A small multi-label image tagger, trained from scratch: moe soft, num experts 16.
Rows from expert 12 of block 3, named by matrix and row number. Rows with one number belong to one neuron. Each number is 128 + 32 x the weight over its row's rms, rounded and kept within 0 to 255. All counts start at 0. After the name is the row's rms in percent of the matrix's.
# up: expert up (model.blocks.3.mlp.up, 16x384x192), inputs 0-191
# down: expert down (model.blocks.3.mlp.down, 16x192x384, transposed), outputs 0-191
up.258 095 [ 95 196  94 137 128  90 129  96  96 115 105  91 125  15  99 180  70  97 114 129 186 158 171 129 169 149 114 197  68  91 162 141 201 123 128 135 120 137 122 134 180 138 207 131 165 130  92 161 143 103  98  67  97  94 105 125 124  59 138 178  80 125 123 122 148 117 110 129 145 121 107 105  88 112  75 112 188 113 133 149  97 124 164 137  95  75 119  85 133 147 164 135 146 190 150  76 103 202 126 155 143 115 131 152  90 147 150  65  91 132  92 105  90 132 153 121 174 107 161 155 145 150 142 137 148 189 134 149 134 104 140 137 117  96 207 151 161 125 157 168 106  91  92 124 129 104 166 137 113 149  84 109 153 104 140 148 136 147 158 124 141 131 182 107 108 132  79 163  94 174 152 155 174 120 143 146 133  97 129 117 186 111  92 174 110 132 123  87 131 121 124 148]
up.259 092 [102 128 103 188  95 126 144 155 172  81 163 115 137 137 124 108 119 155 116 180 154 168  80 171  92 178 114 126 107 107 129 123  58 126  64 187 135 109 153 144  80 144 146 136  95 134 106 229 119 173 108 176  64 164 171 115 135 129 164 167 137 133 101 185 128 127 126  83 191 102 164 167 114 146  97 143 142  98 141 119 188 139 101 141 136 151 144 154 138 131 109 168 116 133  96 107 144 140 158 137 109  82 105 130 130 127 149 121 133 112 122 127 181  91 182 116 122 101 125 147 153 178 126 145 114 106 113 107 124 125  90 141 165 124 142  90 205  86 116  78 150 147 133 110 171 193 104  70  76 126 129 139 119 123 153 127 115 138 110 168 129 125  98 176  56 105 135 119 177 117 115 146 108  96  88 124  95 129 125 134 170 161 122  61  12  97 117 220 117 161 127 147]
up.260 091 [150 112 100  82 130 124 157 162  99 123 140 119  83 109 116 134 159 106 129 117 138  70 162 112 166 117 112 103 189 103 144 102 130 163  97 156 133  71  66 139 120 101 255 139 101 136 104 123 147  91 164  80 156 110 188 141 113 174 147 139 127 144 175 146 106 106 111 108 102 138 188 129  64 126 120 117 124 151 160  71 104 142 146 163 171 151 168 172 106 120 136 128 161 164 122 126 135  67 113 157  89 136 105 155  86 128 109 122 128  92 110 155 144 150 130 109 108 128 129 213 124 186 148 158 151 111 140 170 155 181 134 130 223 141 123 106 133 122  76 155 115 117  87 122 164 120  56 144 108 130 125 110 164  99  82 122 103 205 145  73 132 143 138 169 133 108 123 128  65 113 139 127  83 131 150 149 102  97  68 127 132 193 127 114 135 102  93 209 165 101 138 138]
up.261 107 [169 137 130 105 119 177 124 143 136 215  97 156 127  94 121  94 132 113 131 164 174 138  98 124 114 148 125 133 163 108 101 183  62 153 191  36 127 145 118 137 125 158 133 132 128  89 123 118 104  95 102 119 128 150 114 140 114 112 120 124 233 140 141 103 114 161 118 159 135 139 137 162 133  49 142  58  77 125 126  84 159 127 168 113 120 135  65 196 133 161 122 110 128  43  97  89 120  97 147 121 137 118 148 170 118 124 116 179  87 129 104 132  74 162 124  66 137 132 124  88 193 101 119 131 170 202 133  61  76 150 172  60  94 151 162 132 114 133 140 147  85 110 123 144  83  93 139 219 116 128 142 153 140 105  60  87 121 130 108 104 134 184  92 114 133 145 122  78 130 160 103  82 143 149 126 127 119 113 128 170 121 163 161 109  93 111 136 132 128 146 126 152]
up.262 102 [ 52 213 152 107 137 112 216 120 119  92 126 141  71 193 137 131 120 129 148 140 168  92  75 112 107 102 156 167  99  63 151 132 141 133 159 125 144 194 125 129 104 162 168  59 128 128 165 125 121 126 151 166 120 161 142 135 108 142 134 125 126 123  99 172 145 143 131 122 157 139  82  66 157 124 120 121 220 161 167 114 140 172 102 157 218 128 153 104 119 190 104 146 157 131  97 119 102 100 115  97 134  62 135 164 161 114 179  94 142 129 150 139  84  89 115 129 122 107 129 121  70  64 111 143 137  86 172 157 140 164 106 123  99 125 111 137  92 113 130 110  62 111  75 135  38 170 167 105 125 116 121 109 139 134 161  84 132 129 118  96 129 134 189 153 130 147 124 116 118  75 127 113 105 133 186 114 147 100 110  76 165 117 174  89 150  99 186 126 103 157 114 126]
up.263 102 [145 195  55 122  31  96 139 128  91 143 116  99 192 188 104 118  66 124 127 131 117 129 156  93 142 151 159 107 175 135 164 171 112 106 142  88 153 111  96 159 136 217 149 111 139 160 139 122 152  60 124  99 149 118 140 147 133 108 105 127  79 135  68 125 106 146 123 106 137 149 121 115 199 134 138 115 133 157 136 118 149  68 113 131 154  47 122 122 153 104  86 229  92 192 103 121 127 134 176 123  80 195 143 112 133 100 139 144 130 150 135 127 221 161 165 100 107 130 119 124 139 110 113 216 153 107 162 119  96 126 133 105 135 141 187 102  87 142 130  94 100  63  83 102 130 141 116 111  26 124 187 137 137 118 122 168  97 125 131 151 128 116 126 138  92 156 125 136 138 158 118 157 117  87 129  82 125 159 157 132 131 133 134 147 131 160 141 100 104 137 138 143]
up.264 096 [161 131 133 157 132  75  92  94  59 157 133 156 192 160 159 175 129 160 115  82 162 144 164 121 119 145  85 147 190 129 134 155 160  49 171 141 165 147 117 130 155 117  87 137  67 103 121 148 140  84 167 161 140 203 171 110 155  82 121 122  13 129 179  93  62 143 128 137 113 125 129  97 118 129 135  77 144 133 131 130 110  60 150 143 155 107 117 211 169 128  94 118  87 128 129 108 131 134 177 127  63  89 150 142 152 123 108 135 130 102 104 140 146 107 143 130 119 130 163 134 127  85 126 138 111 114 102 112 159 101  61 136 185 139 119  66 110 122 128 197 158 149  75 174 147 102 102 135  89 130 164 130 109 137 131 130 102 151 156 186 158 103  92 148  47 122 150 147 164 184 131 118 105 154 176 191 137 109 152 102 136 132 161 126 121 128 158  76 118 138 102 141]
up.265 093 [ 96 122 121  63 117 124  97 112  89 133 121 126  83 141 110 122 189  83 219 143 105 117 129 106 220 132 126 135  85 139 126 113 177 172 124 115 111 130 102 108 137 192 157 125 123 142 171  86  95 150 146 124 173  98 116  57 142 188 128 113 197 106 123 172  28 120 150 116 144  88 123 130 165 104  81 143  92 119 116 113 147 138 100 152 120 123 189 120  97 149 127 202 119  90 130 149 118 115 156 139 128 119 157 104 146 107  85 128 151  77  96 138 160  83 189 106 178 123 142 179 162  99  71 130 105 136 122  93 140 167 139 118  70 140 149 103  60 126 136  99 107 150  49 127 143 129 127 132  77  88 125 158 166 111 123  94 111 138 152 121 126 105 180 128 128 160 103 172  87 123 116 131 121 128 152 109 131 124 128 111 108 146 114 227  82 112  98 143 117 212 143 159]
up.266 091 [111 145  96  87 115 124 134 107 141 109 150  79 145 147  58 130  52  73  83 189 204 127 116 127 123 195 109 168 139 130 166 129 140 105 100 104 204 101 145 167 149 156 192 107 178 169 125 127 136 157 123 101 105 147 122 140 184 154 167 135  56 142 193 135 125 124 128  54 130 142 136 129 181 160 104 124 113 136 140 108  77 123 141 140 178  72 124 143  99 156 105 122 186 110 117 143 107 105 145 132 127  85 204 120 112 175 150 136 143  75 121 126 143  93  89  87 133 135 142 138 132 103 140 172  70 122 133 115 180 105 136 153  97 153  76 193 124 171 199  76 123 138 136  87 180 133 113 156 116 132 116 116  95 136  86 131  83  49 123 117 159  82 133 133 133 177 132 137 205 141 142 135 102  91 111  87 128 120 141 119 144 131 134  89 103  66 130 129 108 119  83 135]
up.267 096 [149 140  75  92 131 164 119 119 125 123 124 106  84 140 107  61 134 104 155 107 163 186 142 105 114  95 148 126 124 141 120 137 154 158  91  66 136 127 195 120 131  70 158 142 123 146  90 105 124 130 150 129  99 130 136 120 105  77 134  99 111 114 138  88 137 122 139 143 151 128 128 140  33 135 130 146  99 139 131 118 112 129 118 152 141  75  90 160 178 125 152   3 136 129 142 127 154 131  31 110 154 122 162 114 143 127 110 114 155 114 121 167 164 143 141 133 122 120 125 209 171 119 172 108  74  80  99 112 102 112  78 158  66 176 132 143 157 119 119 117 145 116 109 117 178 112 134 102 159  66 119 144  99 146 144 113 201 109 134 155 167 154 119 148 178 135 117 111 129 213  78 136 131  71  85 129  94 136 192  81  58 158 121 165 159 139 139 211 107 114 175 160]
up.268 107 [101 125  92 130 129 150 147  68 153 183 159 126  77 154 115 137 161 123 124 134  94  66 116 144 139 138 137 127 139 120 110 136 130  93 128 112 113 120 127 121 163 126  90 164 134 134 163 163 175 198 145 112 126 203 103 112  35 160  73 119  44 141  69  93 113 153 171  78  81 109 108 100 166 132 154 110 124 178 143 188 105 167 116 135 170  98  84 112 146 146 114 106 106 117 155  77 134 157 137 149 124 147 187 194 120  95 134 118 127 124 141  88 119 126 158 160 171 124 133 132 166 137 151 143 238 112 131 162 117 155 133  44 174 125  91 142  83  96 126 142  68  81 146 172 105 111 164 116 121 162  95  87 171 177 126 151 141 128 133 125 149 116 133 129 129 111 133  73 100 125 176 180 107 108 194 118 180 103 172 169 122 127 156 148 140  74 162 178 152 134 116 129]
up.269 103 [107 148 103  93 131 159 122 151 116 146 122 148  98 109  77 136 125 125 150 155 187 164 100 133 121 102 123 141  99 125 186 120 130 163 137  87  53 132 178 140 113  79 159 127 111  80 131  93 127 117 157 138 147 126 142  93 202 115 140 148 153 137 135 139 123 116 124 132 172 123  77  77 113 139 192 144 180 136 114 123 123  73 143 134 146 133 163  58 124 125 149  39 110 122 157 152 141 123 137 109  74 159 155 128 122 137  82  76  72  32 106 141  80  62 150 133 126 134 132 139 148 136 106  76 101 130  84 149 132 101 123 167 125  91  88 132  81 106 133 168 163 222 132 128  62 114 129  80 114 127 101 208 151 148 136 129 121 128  71 141 181 139 157  99 149 110  94 114 144 122 197 130 178 124  97 115 172 129 140  69  87  97 142  56  74 122  94 144 118  90 105 160]
up.270 093 [127 117 155 106 130 135 127 115 176 142  92 120 175  92 154  92 182 119 149 174 133 192 110 108 165 171 114 176 116 177 124 113 140 141 132 134  83 148  92 139 143 125 124 139 118 160 186 181  70 149  98 115 134 111 143 136 229 192 115 123 119 122 163 122 140  99 111 118 170 116 139 110 155 157 137 111 133 141 150 148 122 129 115 158 153 125 202 103 118  79 157 104 115 157 118 129  85 124 101 137 127 119 141 136 148 144  65  67 166 143  95 129 118  94 190 114 120 113  93  78 133  81 106  70  78 106 141  55 124 124 147 149 161 143 106 167  29 133 176  81 128 130 100 101 171 197 113 129  23 131 153 155 131 106 119 114 132  74 140  96 195 166 131  74 142 127 120 100 131 149 159 124 128 102 107 205 113 195 141 136  80  88 109  96 133 105 104 145 117 153  96 122]
up.271 099 [161  98 104 157 145 148 118 139 142 176 130 178 126 114 120 170 106 101  94 128 136 123 126 112 123 121 185 104 109 166 126 168 174 126 129 206 180 154 130 118  85 124 227  77 112  99 138  51 141 161 173 136 123 119 129 122  71 205 136 141 152 148 187 124 125 106 128 122 104 144 142 113 130  68 149  91 125 164 168  59 120 185 124  57  56 127  83  74 111 130 139 136 147 144 129 109 144 112 164 100 112  98 129 123 205 113  88 119 121 110 149 117 147  79 139 119 127 167 127 126 160 149 117 104 177 129 146  80 101 152 119 136 116 105 160 154 147 120  96 106 116 132  33 117 113 126  37 157 130 187 113 143 149 129 167 161 155 118 109 114  94  84 149 160  99  79  99 162 101  82 142 103 142 123 228 193 122 100 106 143 106 123 153 147 147 111 128 109 144 110 143 115]
up.272 111 [126 146 115 109 127 120 176 157  55 100 205 158 127 136 173 112 108 136 134 111 121 128  62 118 109  82 181 157 164  88 158 173 144 158 159 109  92  89 184 118 145 156 112 120 116 125 153 152 130 142 153 113 125 130 134 191 246 114  97 119 118  86 106 105 139 128 130 154 136 149 170  57 182 103 147 100 160 123  83  95 138 103 125 116 101 117 167  36 170 134 127 158 118  97 124 162  87 109  53 153 132 153 122 114 138 179 140  88 131 133 123 163 175 130 157 135 104  99 125 232 122 146 115 129 210  98 137 144 125 129 121 122 201 115 179 123 146 152  63 145 101 122 150 130  92 122  48 112 146 110 143  64 120 152 124 171 104 139 115  92 129 113  80 140 145 153 205  98  98 140 114 115 175 121 115 144 110 136 150 131 125 119 101 126  99 152 134 108 128  88  88 120]
up.273 098 [115 120 158 174 134 118 108 163 117 146 139 117 136 177 162 104  88 105 128 156  71  85 104 106 131 155 117 125 131 155 124 135 213 153 108 117 119 113 132 129 128  84  97 126 126  52 218 110 104  97 136 140 124 122 169  98 116 124 123 133 111 139 128 129 193 135 168 179  84 151 153 135 179 130 233  89 137 143 147 106 144 150 134 157 143 128 109 121 123 116 130 144 144 104 172 152  74 129  81 164 135 146 120  91 143 126 138  70 125 153 140 141 135 115 169 140 151 124 118 185 149 154 145 147 153 137 125 155 139 125 174 123 169 178 143  70  98 123  41  89 142  92 145 128 146 135  56 129 129 131 165  80 120 144 177 105 209 115 129 121 130 100 132 110 133 179 119 120  56 170 140  85 136 151  99 154 155 188 106  81 111 117 135 217 111  74  77  62  51  88 127 121]
up.274 104 [134 140 101 151  95 178 141 127 121 102 131  94  90 145 112 109 144  81  77  71  74 103 155 136 157 115 137 123  97  63 127 128 121 177 115 154 121 157 143 120 160 170 232 111 131  95  74 134 131 113 130 108 115 142 147 113 141 133  73 116 100 131 118 153 151 121 124 124 111 144 154  77 105 170 139  54  90 162 149 151  64 114 109  83 163 154 126  75 153 107 103 113 122 105  60  99 208  82 116 153 135 141 198 119 165 133  39  92 141 133 202 146 154 132  90 127 173 143 134 157 114 139  43 117 156 116 121 139  91 177 152 111 155  75 140 102 184 127 135 179 156 117  95 129  95 131 160 129 140 101 117  99 136  75 121 136 169 133 157 114 116 145 109  87 137 157 199 157 127 123 189 144 124 111 203 161 121 182 146 119 126 137  96 146  98 183 137 164 121  90 162 115]
up.275 094 [110 130 132 183 124  95 165  95 144 202 114  96 101  96 106 111 142  84 151 182 128  83  95 134  88 120 120 205 170 122  87 124 138  95 166 105 195 158 132 177 237  18 143 115 143 137  77 139 127 124 132 123 145 106 138  70 139 115 101 124 121 129 134 109 162 136 140  61  51 171  72 133 101 139 132 128  94 147 182 124 124 172 113  99 112  56 180 130 147 107  90 132 130 140 132 135 131 141 127 125  84 109 125 106 162 128 128 160 123 115 109 130 139  91 132 146 170 126 149 100 155 150 125 127 106  65  95 131 116 193  94  87 123  94 123 108  85 105  40 138  46 131 104 149 134  96  63 101 119 141 125  83 165 152 153 148 119 152 156 125 135 143 128 133 117 142 167 145  88 150 186 133  99 182 120 121 133 117 132 116 149 120 133 125 166 113 139 145 214  91 132 142]
down.258 103 [100 111 141 129 151 129 143 106 114 124 157 160  97 127 108 132 180 103 113 108  50 166 137 106 127 129 109  93  95 151 122 181 111  99 118 126  74  81 106 128 137 175 109 119 124 116 185 139  84 104 165 202 147 128 142 100 231 131 169  86 159 120 113 188 160 152  86 108 129 154 143 155 128 149 130 179 143 104 162 115  82 180 124 131 106 137 107 166  77 147 192  59 167  73  79 142 122 122 132 114 138 116 134 137 170 146 142 123 155 112 184 102  97  93 111 166 232 138 160 128 157  76 145 136  76  56 141 109 139 112 117 123 166 157 104 121 196 157 104  86  95 127 139 155 160 147 114 125 129 117 140 122 107 127 143  88 132 103 137 129 147  78 155 134 109 130  64 120  92 132 115  90 159 126 180 152 139 125 100 125 152 169 167 193 146 131  77  83  44 147  88 158]
down.259 104 [126 155 113  81 121 135  79 216 120 133 123 104 107 132 153 128  43 118 129 221 129 116 120 121  64 128 150 192 133 125 160 159  84 131 145 115 137 104 167 144 192 131 114 117 107 172 148 117  90 125 198 165 166 193 110 125 103 123 188 115  84 105 106 132 185  99 149 101 114 191 130 140 127  98 106  35 100 135 123 130 169 120 113 104 129 106  83 159 204 155 157  57 128 129 143 134 162 141 177 130 104  97 138 198 106 126 145 118 130 153 150 159 129 177 110 153 132 128  55  70 123  95 102 129 141 111 113 163 130 140 130 107 138 121 145 131 154 144 134  77 148 171 143 120 100 113 143 106 114 153 128 130 107 131  83 117 142 101 141 102 127 184 145 123 116 128  93 119 115 164  87  81  52 162  93 133  81 140 179  43  78 146 118 108  96 114  99  97 141 155  98 118]
down.260 111 [133 120 116 192 108  53 129 127 111  98 107 155 133 149 168 118 129  75 148 113 130 124 180 121 144  98 117  98  99 141 175 120 121 195 163 132  38  89 106 120 129  83 227 152  86 159 122 125 112 207 179 142 116 111 133 125  42 109 112 176 110 108  86 134 139 114 129  93 116 212 120 125  65 154 163 163 108 182 121 123 138 174 171 115 100 132 106 141 135  95 165 176 151 116 109  86 135 160 104 156 168  97 149 101 105 125 133 110 108 126 128 152  60 139 132 118  95 119 124  27 113 165  85  68 143 127 143  61 127 175 127 137 167 118 135 133  74 123 186 155 134 126 129 140 136 105 146 153 126 154 108  93 110 142 122 157 126 129 106 123 100 159 159 136 130 145 116 128 107 140 142 169  42 101 120 167  78 128 159 139 132 207 103  85 134 150 132 139 139 113 104  98]
down.261 102 [162 104 139 155 148  90 158 155  72  70 102  87 134 118 142 175  95 110 111 152 104  64 115 179 142  50 123  78  84  99 161 161 182  57 140 153 144 127 193 134 108 136  69 127  86 114 156 184 127 103  91 134 153 165 120 129  84 161 156 112  75 115 166 147  99 135 164 146  78  96 128  90 122 151 143 125 103 147 129 163 120 150  89 128 133  90 143  84  86 126 139 157 136 123 165  89 137 119 139 140 140 134  52 143 136 132 111 143 144 183 105  52  96 111 180 140 146 132 122 136  68 178 138  77 158 121 173 197 131 121 142 111 117 129 157 103 150 114 127 109 217 155 121 109 144 113 194 124 115 132 102 135 119 133 138 161 136 156 107 142  87 132 168 130 134 100 117  69 137 169 117 124 131 141 122 158 123 165 128 124 132 101 184 137 178 169 209 119 224 101 103  87]
down.262 099 [136 122 163 119 136  75 111 114 154 123 185 111 111 157 133 111 143  88 126 148 219 145 156 102 100 121 158  89 129 131 139 169 125  91 134 146 128 116 171 131  68 116  93 127 149 124 156  56 140 191 106  88 212 112 145 154 178 154  88 106 118 187 180 168 107  74 155 103 108 158 124 160  40 129 127 129  86 118 129 173 124 124 201  83 118  51 127 141 139 121 115 112 140   6 161  80 127 124 149 120  68 101 158 104 109  92  81 109 129 141 146 162 132  77 100 131 171 134 130 121 151 153  80  95  90 175 123 162 159 116 136 143 162 120 141  89 127 141 129 128  83 128 222  81 174 160 108 143 143 141 153 144 119 100 112 147 165  99 130 149 172  95 124 151 123 111 123 127 167 183 104 103  90 127 117 126 103 110 166  89 119 128 140 128 124 140  77 139 101 139 110  86]
down.263 103 [157 146 157 101 109 133 102 111  49 141 157 113 167 130  99 118  94 197  88 155 164 132 105 109 128 110  99 142 150 133 138  74 113 184 111  94  82 188 167 129  73 158 143 112 105 109 173 153 148  97 160 165 131 142  76 140  81 106 108 140  83 141 178 161 159 174 158 125 126 178 109 175  94 132  78 166  56 132 123 160 145 127 168  96  58 147 150  96 160 135 121 105  94 115 179  95 141 164 128 121 108 119 141  61 124 113  84 132 135 120  84 157 133  70 138 166 119 104 117 143 121 134 161 136 126 116 127  36 122  88  97 126 162  96  88 162 211 149 127 135  72 108  89 124  98 152 101 131 147 107 157 117 137 135 141 165 141  99 123 100 121 118 124 200 136 105 144 109 136 141 117 213 177 129  78  93 104  66 150 155 156 148 157 113 156 116 156 175 199  78 133 128]
down.264 099 [125 184 114 131 135 158 155  88 100 118 155 134 169 189  72 132 101 173 144 126 157  98  74 124 107 126 110 130 121 106 139 102 110 112  84 180  64 163 118 160 158 101 154 242 115 137 167 188  73 137 107  80 131 142 125  99 127 126 123  90 156 100 114  66 138 128 134 149 129 138 156 195  98  65  81 150 143  93  80 121 119 129 107 126   0 144 109 119 150 132 173 100  80 143 125 146 143 113 133 140  71  94 176 115 115 131  72 124 126 137 133 135 112 101 115 156 114 130 153 159 105 116 132 171 135 138 161 146 126  90 131 140  86 182 114 200 152 144 195 111  99 154  83 159 135 104 158 109 180 100 161  88 120  92  93 141  94 133 110 136 142 143 111  87 113  96 100 130 149 132 126 187 127 129 125 190  94 134 111 190 117 110 108 128  91 141 184 127 133 103 105 108]
down.265 100 [157  92 125 150 152 106 102 137 117 112 143  72 123 142 103  82 116  95 115 100 139 126 136  94 158  94 106 133 164 150 131 131 140 154 104 147  96 125 146 126 118 186  72 148 137  69 102 156 108  35 122 115 184 107 107  55 130 197  90 118  71  48 128 153 114 143 171 115 111 148  99 166 171 137  69 109  76 180 157  97 115  90 165 168 149 100 152 154 193 106 126 126 106 118 162 130 145 133 145 107 142 130 144  90  93 103 154 143  88 116 119 141 172  98 152 167 163 144  91 118 194 183 128  59 128 146 121 162 120  71 103 130  80 105 152 135 107 177 145 174  74 106 119 100  38 145 172  99 140 136 147 160 125 153 150 155 145  85 125 112 148 126 128 124 137 147 106 103 129 162 193 118 196 158 102 135  79  94 199 152 161 129 159 132 136  84 125 127 154  69 136 101]
down.266 096 [ 79 168 164  96 126  76 141 152 147 131 127 109 137 137 154 113 127 195 119 118 156 182 135 104 153 121 110 129 127 129  89 141 128 198 158  89  73 122 130  56 145 129 102 158 106 128 175 154 104 129 177  97 140 140 114 154 124  96 125 138 134 147 106  90 172 158 131 185 186 153 106 135 105  30 109  80 103 148 130 145 143 144 162 108 134 171 158 102  87  52 141 115 141 146 146 110 107 115 117 155  74  80 187 117 110 141 162 121  80  83 151 150 153 112 152 129 100 176  96 152 129 142 147  69 103  71 130  83  93 119 168  79 110 113  81 151 164 164  94 146 170  81 107 109 118 100 201 148 143 111 139  71 188 154 103 141 133 144 126 160 110  96 133 126 133  97 156 111 158 177 136 111  74 208 120 144  75 123 172 138 208 109 116 172 143  95 161 132 162  74 146 127]
down.267 094 [144  70 163 192 119 155 105 170 144 145 107 140 117 133 148 100 140 153 142 136 153 115  85 132  85 144 142 101 116 127  69 133 132 115 136 191  93 120 122 127 128 107 107 135 138  92 106  61 130  70 109 126 105 111 159 118  82 169 135 171 132 128  90 159 117 165 173 173 128 189 117 147  90 100 124 154 255 138 148 127 109 106   1  72 126 101 161 136  96 156 111 148 181 159 107 109 138  73 195 130 121 139 106 129 129 135 148 104 116 125 141 100 145 136 154 153 135  80 152  89 157 135 110 105 133 116 135  76 169 130 161 151 150 182 125 145 128 132 147  58 122 116  78 128 164 129 103 113 117 116 180 114 123 103 176 153 138 154  87  94  93 122  80 156 110 131  89 143 130 145  78 102  92 119 150 128  99  35 211 136  95  99 120  92  94 143 106 108 126 111 102 120]
down.268 117 [106 126  81 111  84 119 106 138 103 153 143 105 130 178  73 166 115  87 102 161  70 129  79  87 166 161  92 137 116 156 188 158  81 120 118 122 129 143 145 105 174  83 209 121 111 138 170 132 150 131 121 116 196 125 105 126 154 145 116 159 155 129  74 106 127 141 111 152  85  71 136 167  73 153 111 142  98  84 235 103  83 153 177 138 108 129 176 106  97 134 117 129 135  81  98  87 118 134 119 106 151 128 198 106 156 115 171 167 118 126 136 138 129 117  75 116 124 116 140 122 119 146  77 157 152 156 122 156 135 124  72 101 111 125 190 200  97 120 138 125  90 158 147 142 148 144 125 116  97 157 178 109 152  52 137 134 103 140 165 115 111 201 100 164  94 152 151 142 129 123 143  84 131 104 137 131  85  92  55 122 122 180 178 195 137 208 132 116 129 136  82 124]
down.269 093 [119 138 118  91 161 119  85 130 128 104 168 160 121 154  92 128 104 119 160 134 118 131 128 119 144 159 174 118 117 112 107 167 112 134 147 126 128 114  99  89 119 115  95 129 114 107  94  30 138  83 130  48 105 124 143 131 124 125 159 130 110 123 125 106  87 128 156 138 161 155 160 146 130 158 140  81  83  94 169  86  97 177  51 168 101 143 122  95  86 138 140 102 152 160 145 128  91 142 144 119 143 122  58  93 165 122 120 185 109 110 123 120 200 101 159 145 132 113 215 132 186 163  92 144 128  78 134 155 124 136 154 182 157 125  96 172  67 164 143 101 127 104 126 114 137 146  80 119 112 110 148 116  80  89 162 124  74 181 130 126 148  65 199 139 116 170 117 104 134  61 218 123 112  76 139 121 146 159 119 128  89 171  66 164 183 134  71 102  99 190  86  95]
down.270 095 [180 145 100 117 100 135 111 150 125 106  91 160 124 158 135  85 120 105 202 130  93 134 110  82 115  82 104 158 174 152 144  84 174 124 129 150 132 117  97 134 151 134 136 195 163  60 131 138 104  78 140  93 182 126 110 127 153 157 128 175 120 115 107 104 122  62  72 126 121  87  89 130 174 118 101 128 116 187  95  62 148 175 131 138 123 110 168 194 127  55 119   0 134  89 105 109 152 151 155 184 157 168 116 173 114 149 143 158  99 129 136 126 191 149 124 137 164 139 138 115 161 181 135 115 158 126 106 129 102 100  99 137 153 145 152 128 105 123 133 149 130  99 123 124 112  81 213 134 132  79 155 146 163 156 122 117 126 121 163 162 120 134 102 141 134 168 173 125  68 131 151 168 117  97 108 158   2 114 133 132 124 142 133 132 130  78 154 137 120 164 120  94]
down.271 093 [111  76  98 176 127  38  68 119 174  84 165 165 108 162 165 134 116  40 125 103 161  48 164  73 129  23 162 129 115 139 178  78 166 127 140  84 122 150 178 146 121 149 156  90  73 104 110 119 179 105 127 174 132 127 175 115 146 171 109 131 124 103 125 168 101 141 143 143 134 173 142 119 239 111 140 164 104 146 127 106 180 131 178 106 186 114 122 115 168 101 161 123 161 135 145 125 137 129 221  97 130 104 147 107 130 116 161 154 142 129 136 110 141 134 149 148 127 125 133 117 136 126  95  98 111 176 178 129 152  82 126 110 137 105 137 122 148 137  76 116 121 102 123  68 111 167 134 138 165 125 186  81 133 119 127 129 125  82 136 101 115 129 113  76  86 144 128 139 142 184 124 138 112  95 107 128 119 112 121 127 117 157  87 148  44 113 153 113  78 110 129 168]
down.272 100 [143  91 156  65 113 148 154 107 139 184 176 152 169 128 131 152 178 161 111  76 152 140 140 176 159 100 116 141 129 151 147  98  87 145 103 125 130 119 125 122 132 117 116  85 105 115 117  28 109 118 128  85  85 121 156 113  75 113 125  75 128 185 116 131 134  97 119 198 201 153 122 119 125 154  86 139 108  82 181  85 134 139  61 163 117 108  99 127  46 100  91  91 137 143 104 106 121 145 160 227 160 124 131 149 146 155 133 118 102 162  91 117  98 164 192 117 122 112 127 141 149  93 125 133 107  80 183 147 123 117  30 124 115 245 134 153 146 171 124 150  96 127 126 169  99 135 115 119 118 129 109 136 156 122 140 143 128 144  67 143 124 202 174 123 141 142 115 167 130  92 160 122 100 129 106 110 116 107 138 124  83 111 102 182 140 104 139 142 175 176  86 118]
down.273 105 [ 65  41 117 141 130 124 108 137 132 124 127 189 141 109  85 138 194 118 146 108 144  97 102 134 137 102 148 147 145 124 113 115 146 101 120 112 142 102 141 114 141 106  82 168 147 109 179 144 168 170 167 125 107 116 154 119 123 114 165 109 127 132 125 122 109 122 163 158 140 140 119 162 213 128  63 158  28 131 132 126 145  70 155 115 156 129  65 182 123  87 147 110 118 181 145 126 179 141 101 140 138 136 111  84 156 146  89 157 160 164 147 185 159 163 125 137 124 158 132 166  96 108 225 145 129 122 153 132 124 118 140 148  38 184  89 126 137 149 109 146 128 144 139 138 124 117 137 114 157 208 133 127  81 131  85 108  90 137  36 107 175 138 105 100 139 122  79  97 126 132 167 176 152  78 146 127 117  89 143 136  84  88 116 233 110 134 171 148  98 165 133 120]
down.274 102 [123 160  84 128 149 156 123 126  42 190 128 135 105  67 112 123 130 139  96 127 178  44  81 144 153 132 117 174 150  99 117  87 113 173 127 111  57 153  83 136 131 150  26 109 135 168 144  88 126 104 148 181 135 107 168  74 165 145 141 165  97 145 101 133 186 158 114 170 128 205  93 120 114 205 140 143 139 108 172 131 104 158  89 142 112 128 142 131  81 141 124  93 160  80 109  81  87 149  75 153 153 131 125 156 119 131  84 128 163 162 124 125 167 101 201 114 135 145 160 142 195 142 184 121  79 136 165 146 136 113  54 168 131 141 144 122 143 148  65  80 131 122 123 114 138 109  80 138 119 117 113 104 143 153 148 151 127 122  84 153 146 109 145 167 148 172  92  99 134 173 117 141 135 143 113 124 134 179 138  83 170 126 179 161 147 122 143  75 136 136  75 113]
down.275 094 [115 138 123 112 102 131  93 159 152 107 136 218 142 150 112 119 119 119 103 124  55 128  78 127 158 126 142 125 128 117 145 118  33  86 108 153 122 138 100 124 186 129 174 157 124  47 134 160 147 114 162  92 117 139 125 161 185 113 152 120 146 148 137  99 165 123 117  71 115 107 131 103  95 138 122 137 109  77 135 129 178  42 195 153 134 163 122 119 115  48 156 162 186 126 132 137 153 132 141 131  83 101 163 159 107 123 120 159  33 108 104 156  93 170 153 175 136 163 145 119 124 150 121 132 120 152 132 138  96 166 107 168 187 122 108 132  93 101 106 184 136 131 114 134 115 115 182 126 117 143 174 118 137  72 179 125 106 114 141 203 187 149 159 118 122 166 141 152 111 177  75 142  69  89 131 140 135 162 114  64  95 129 134 129 151 213 125 187 148 146 116  96]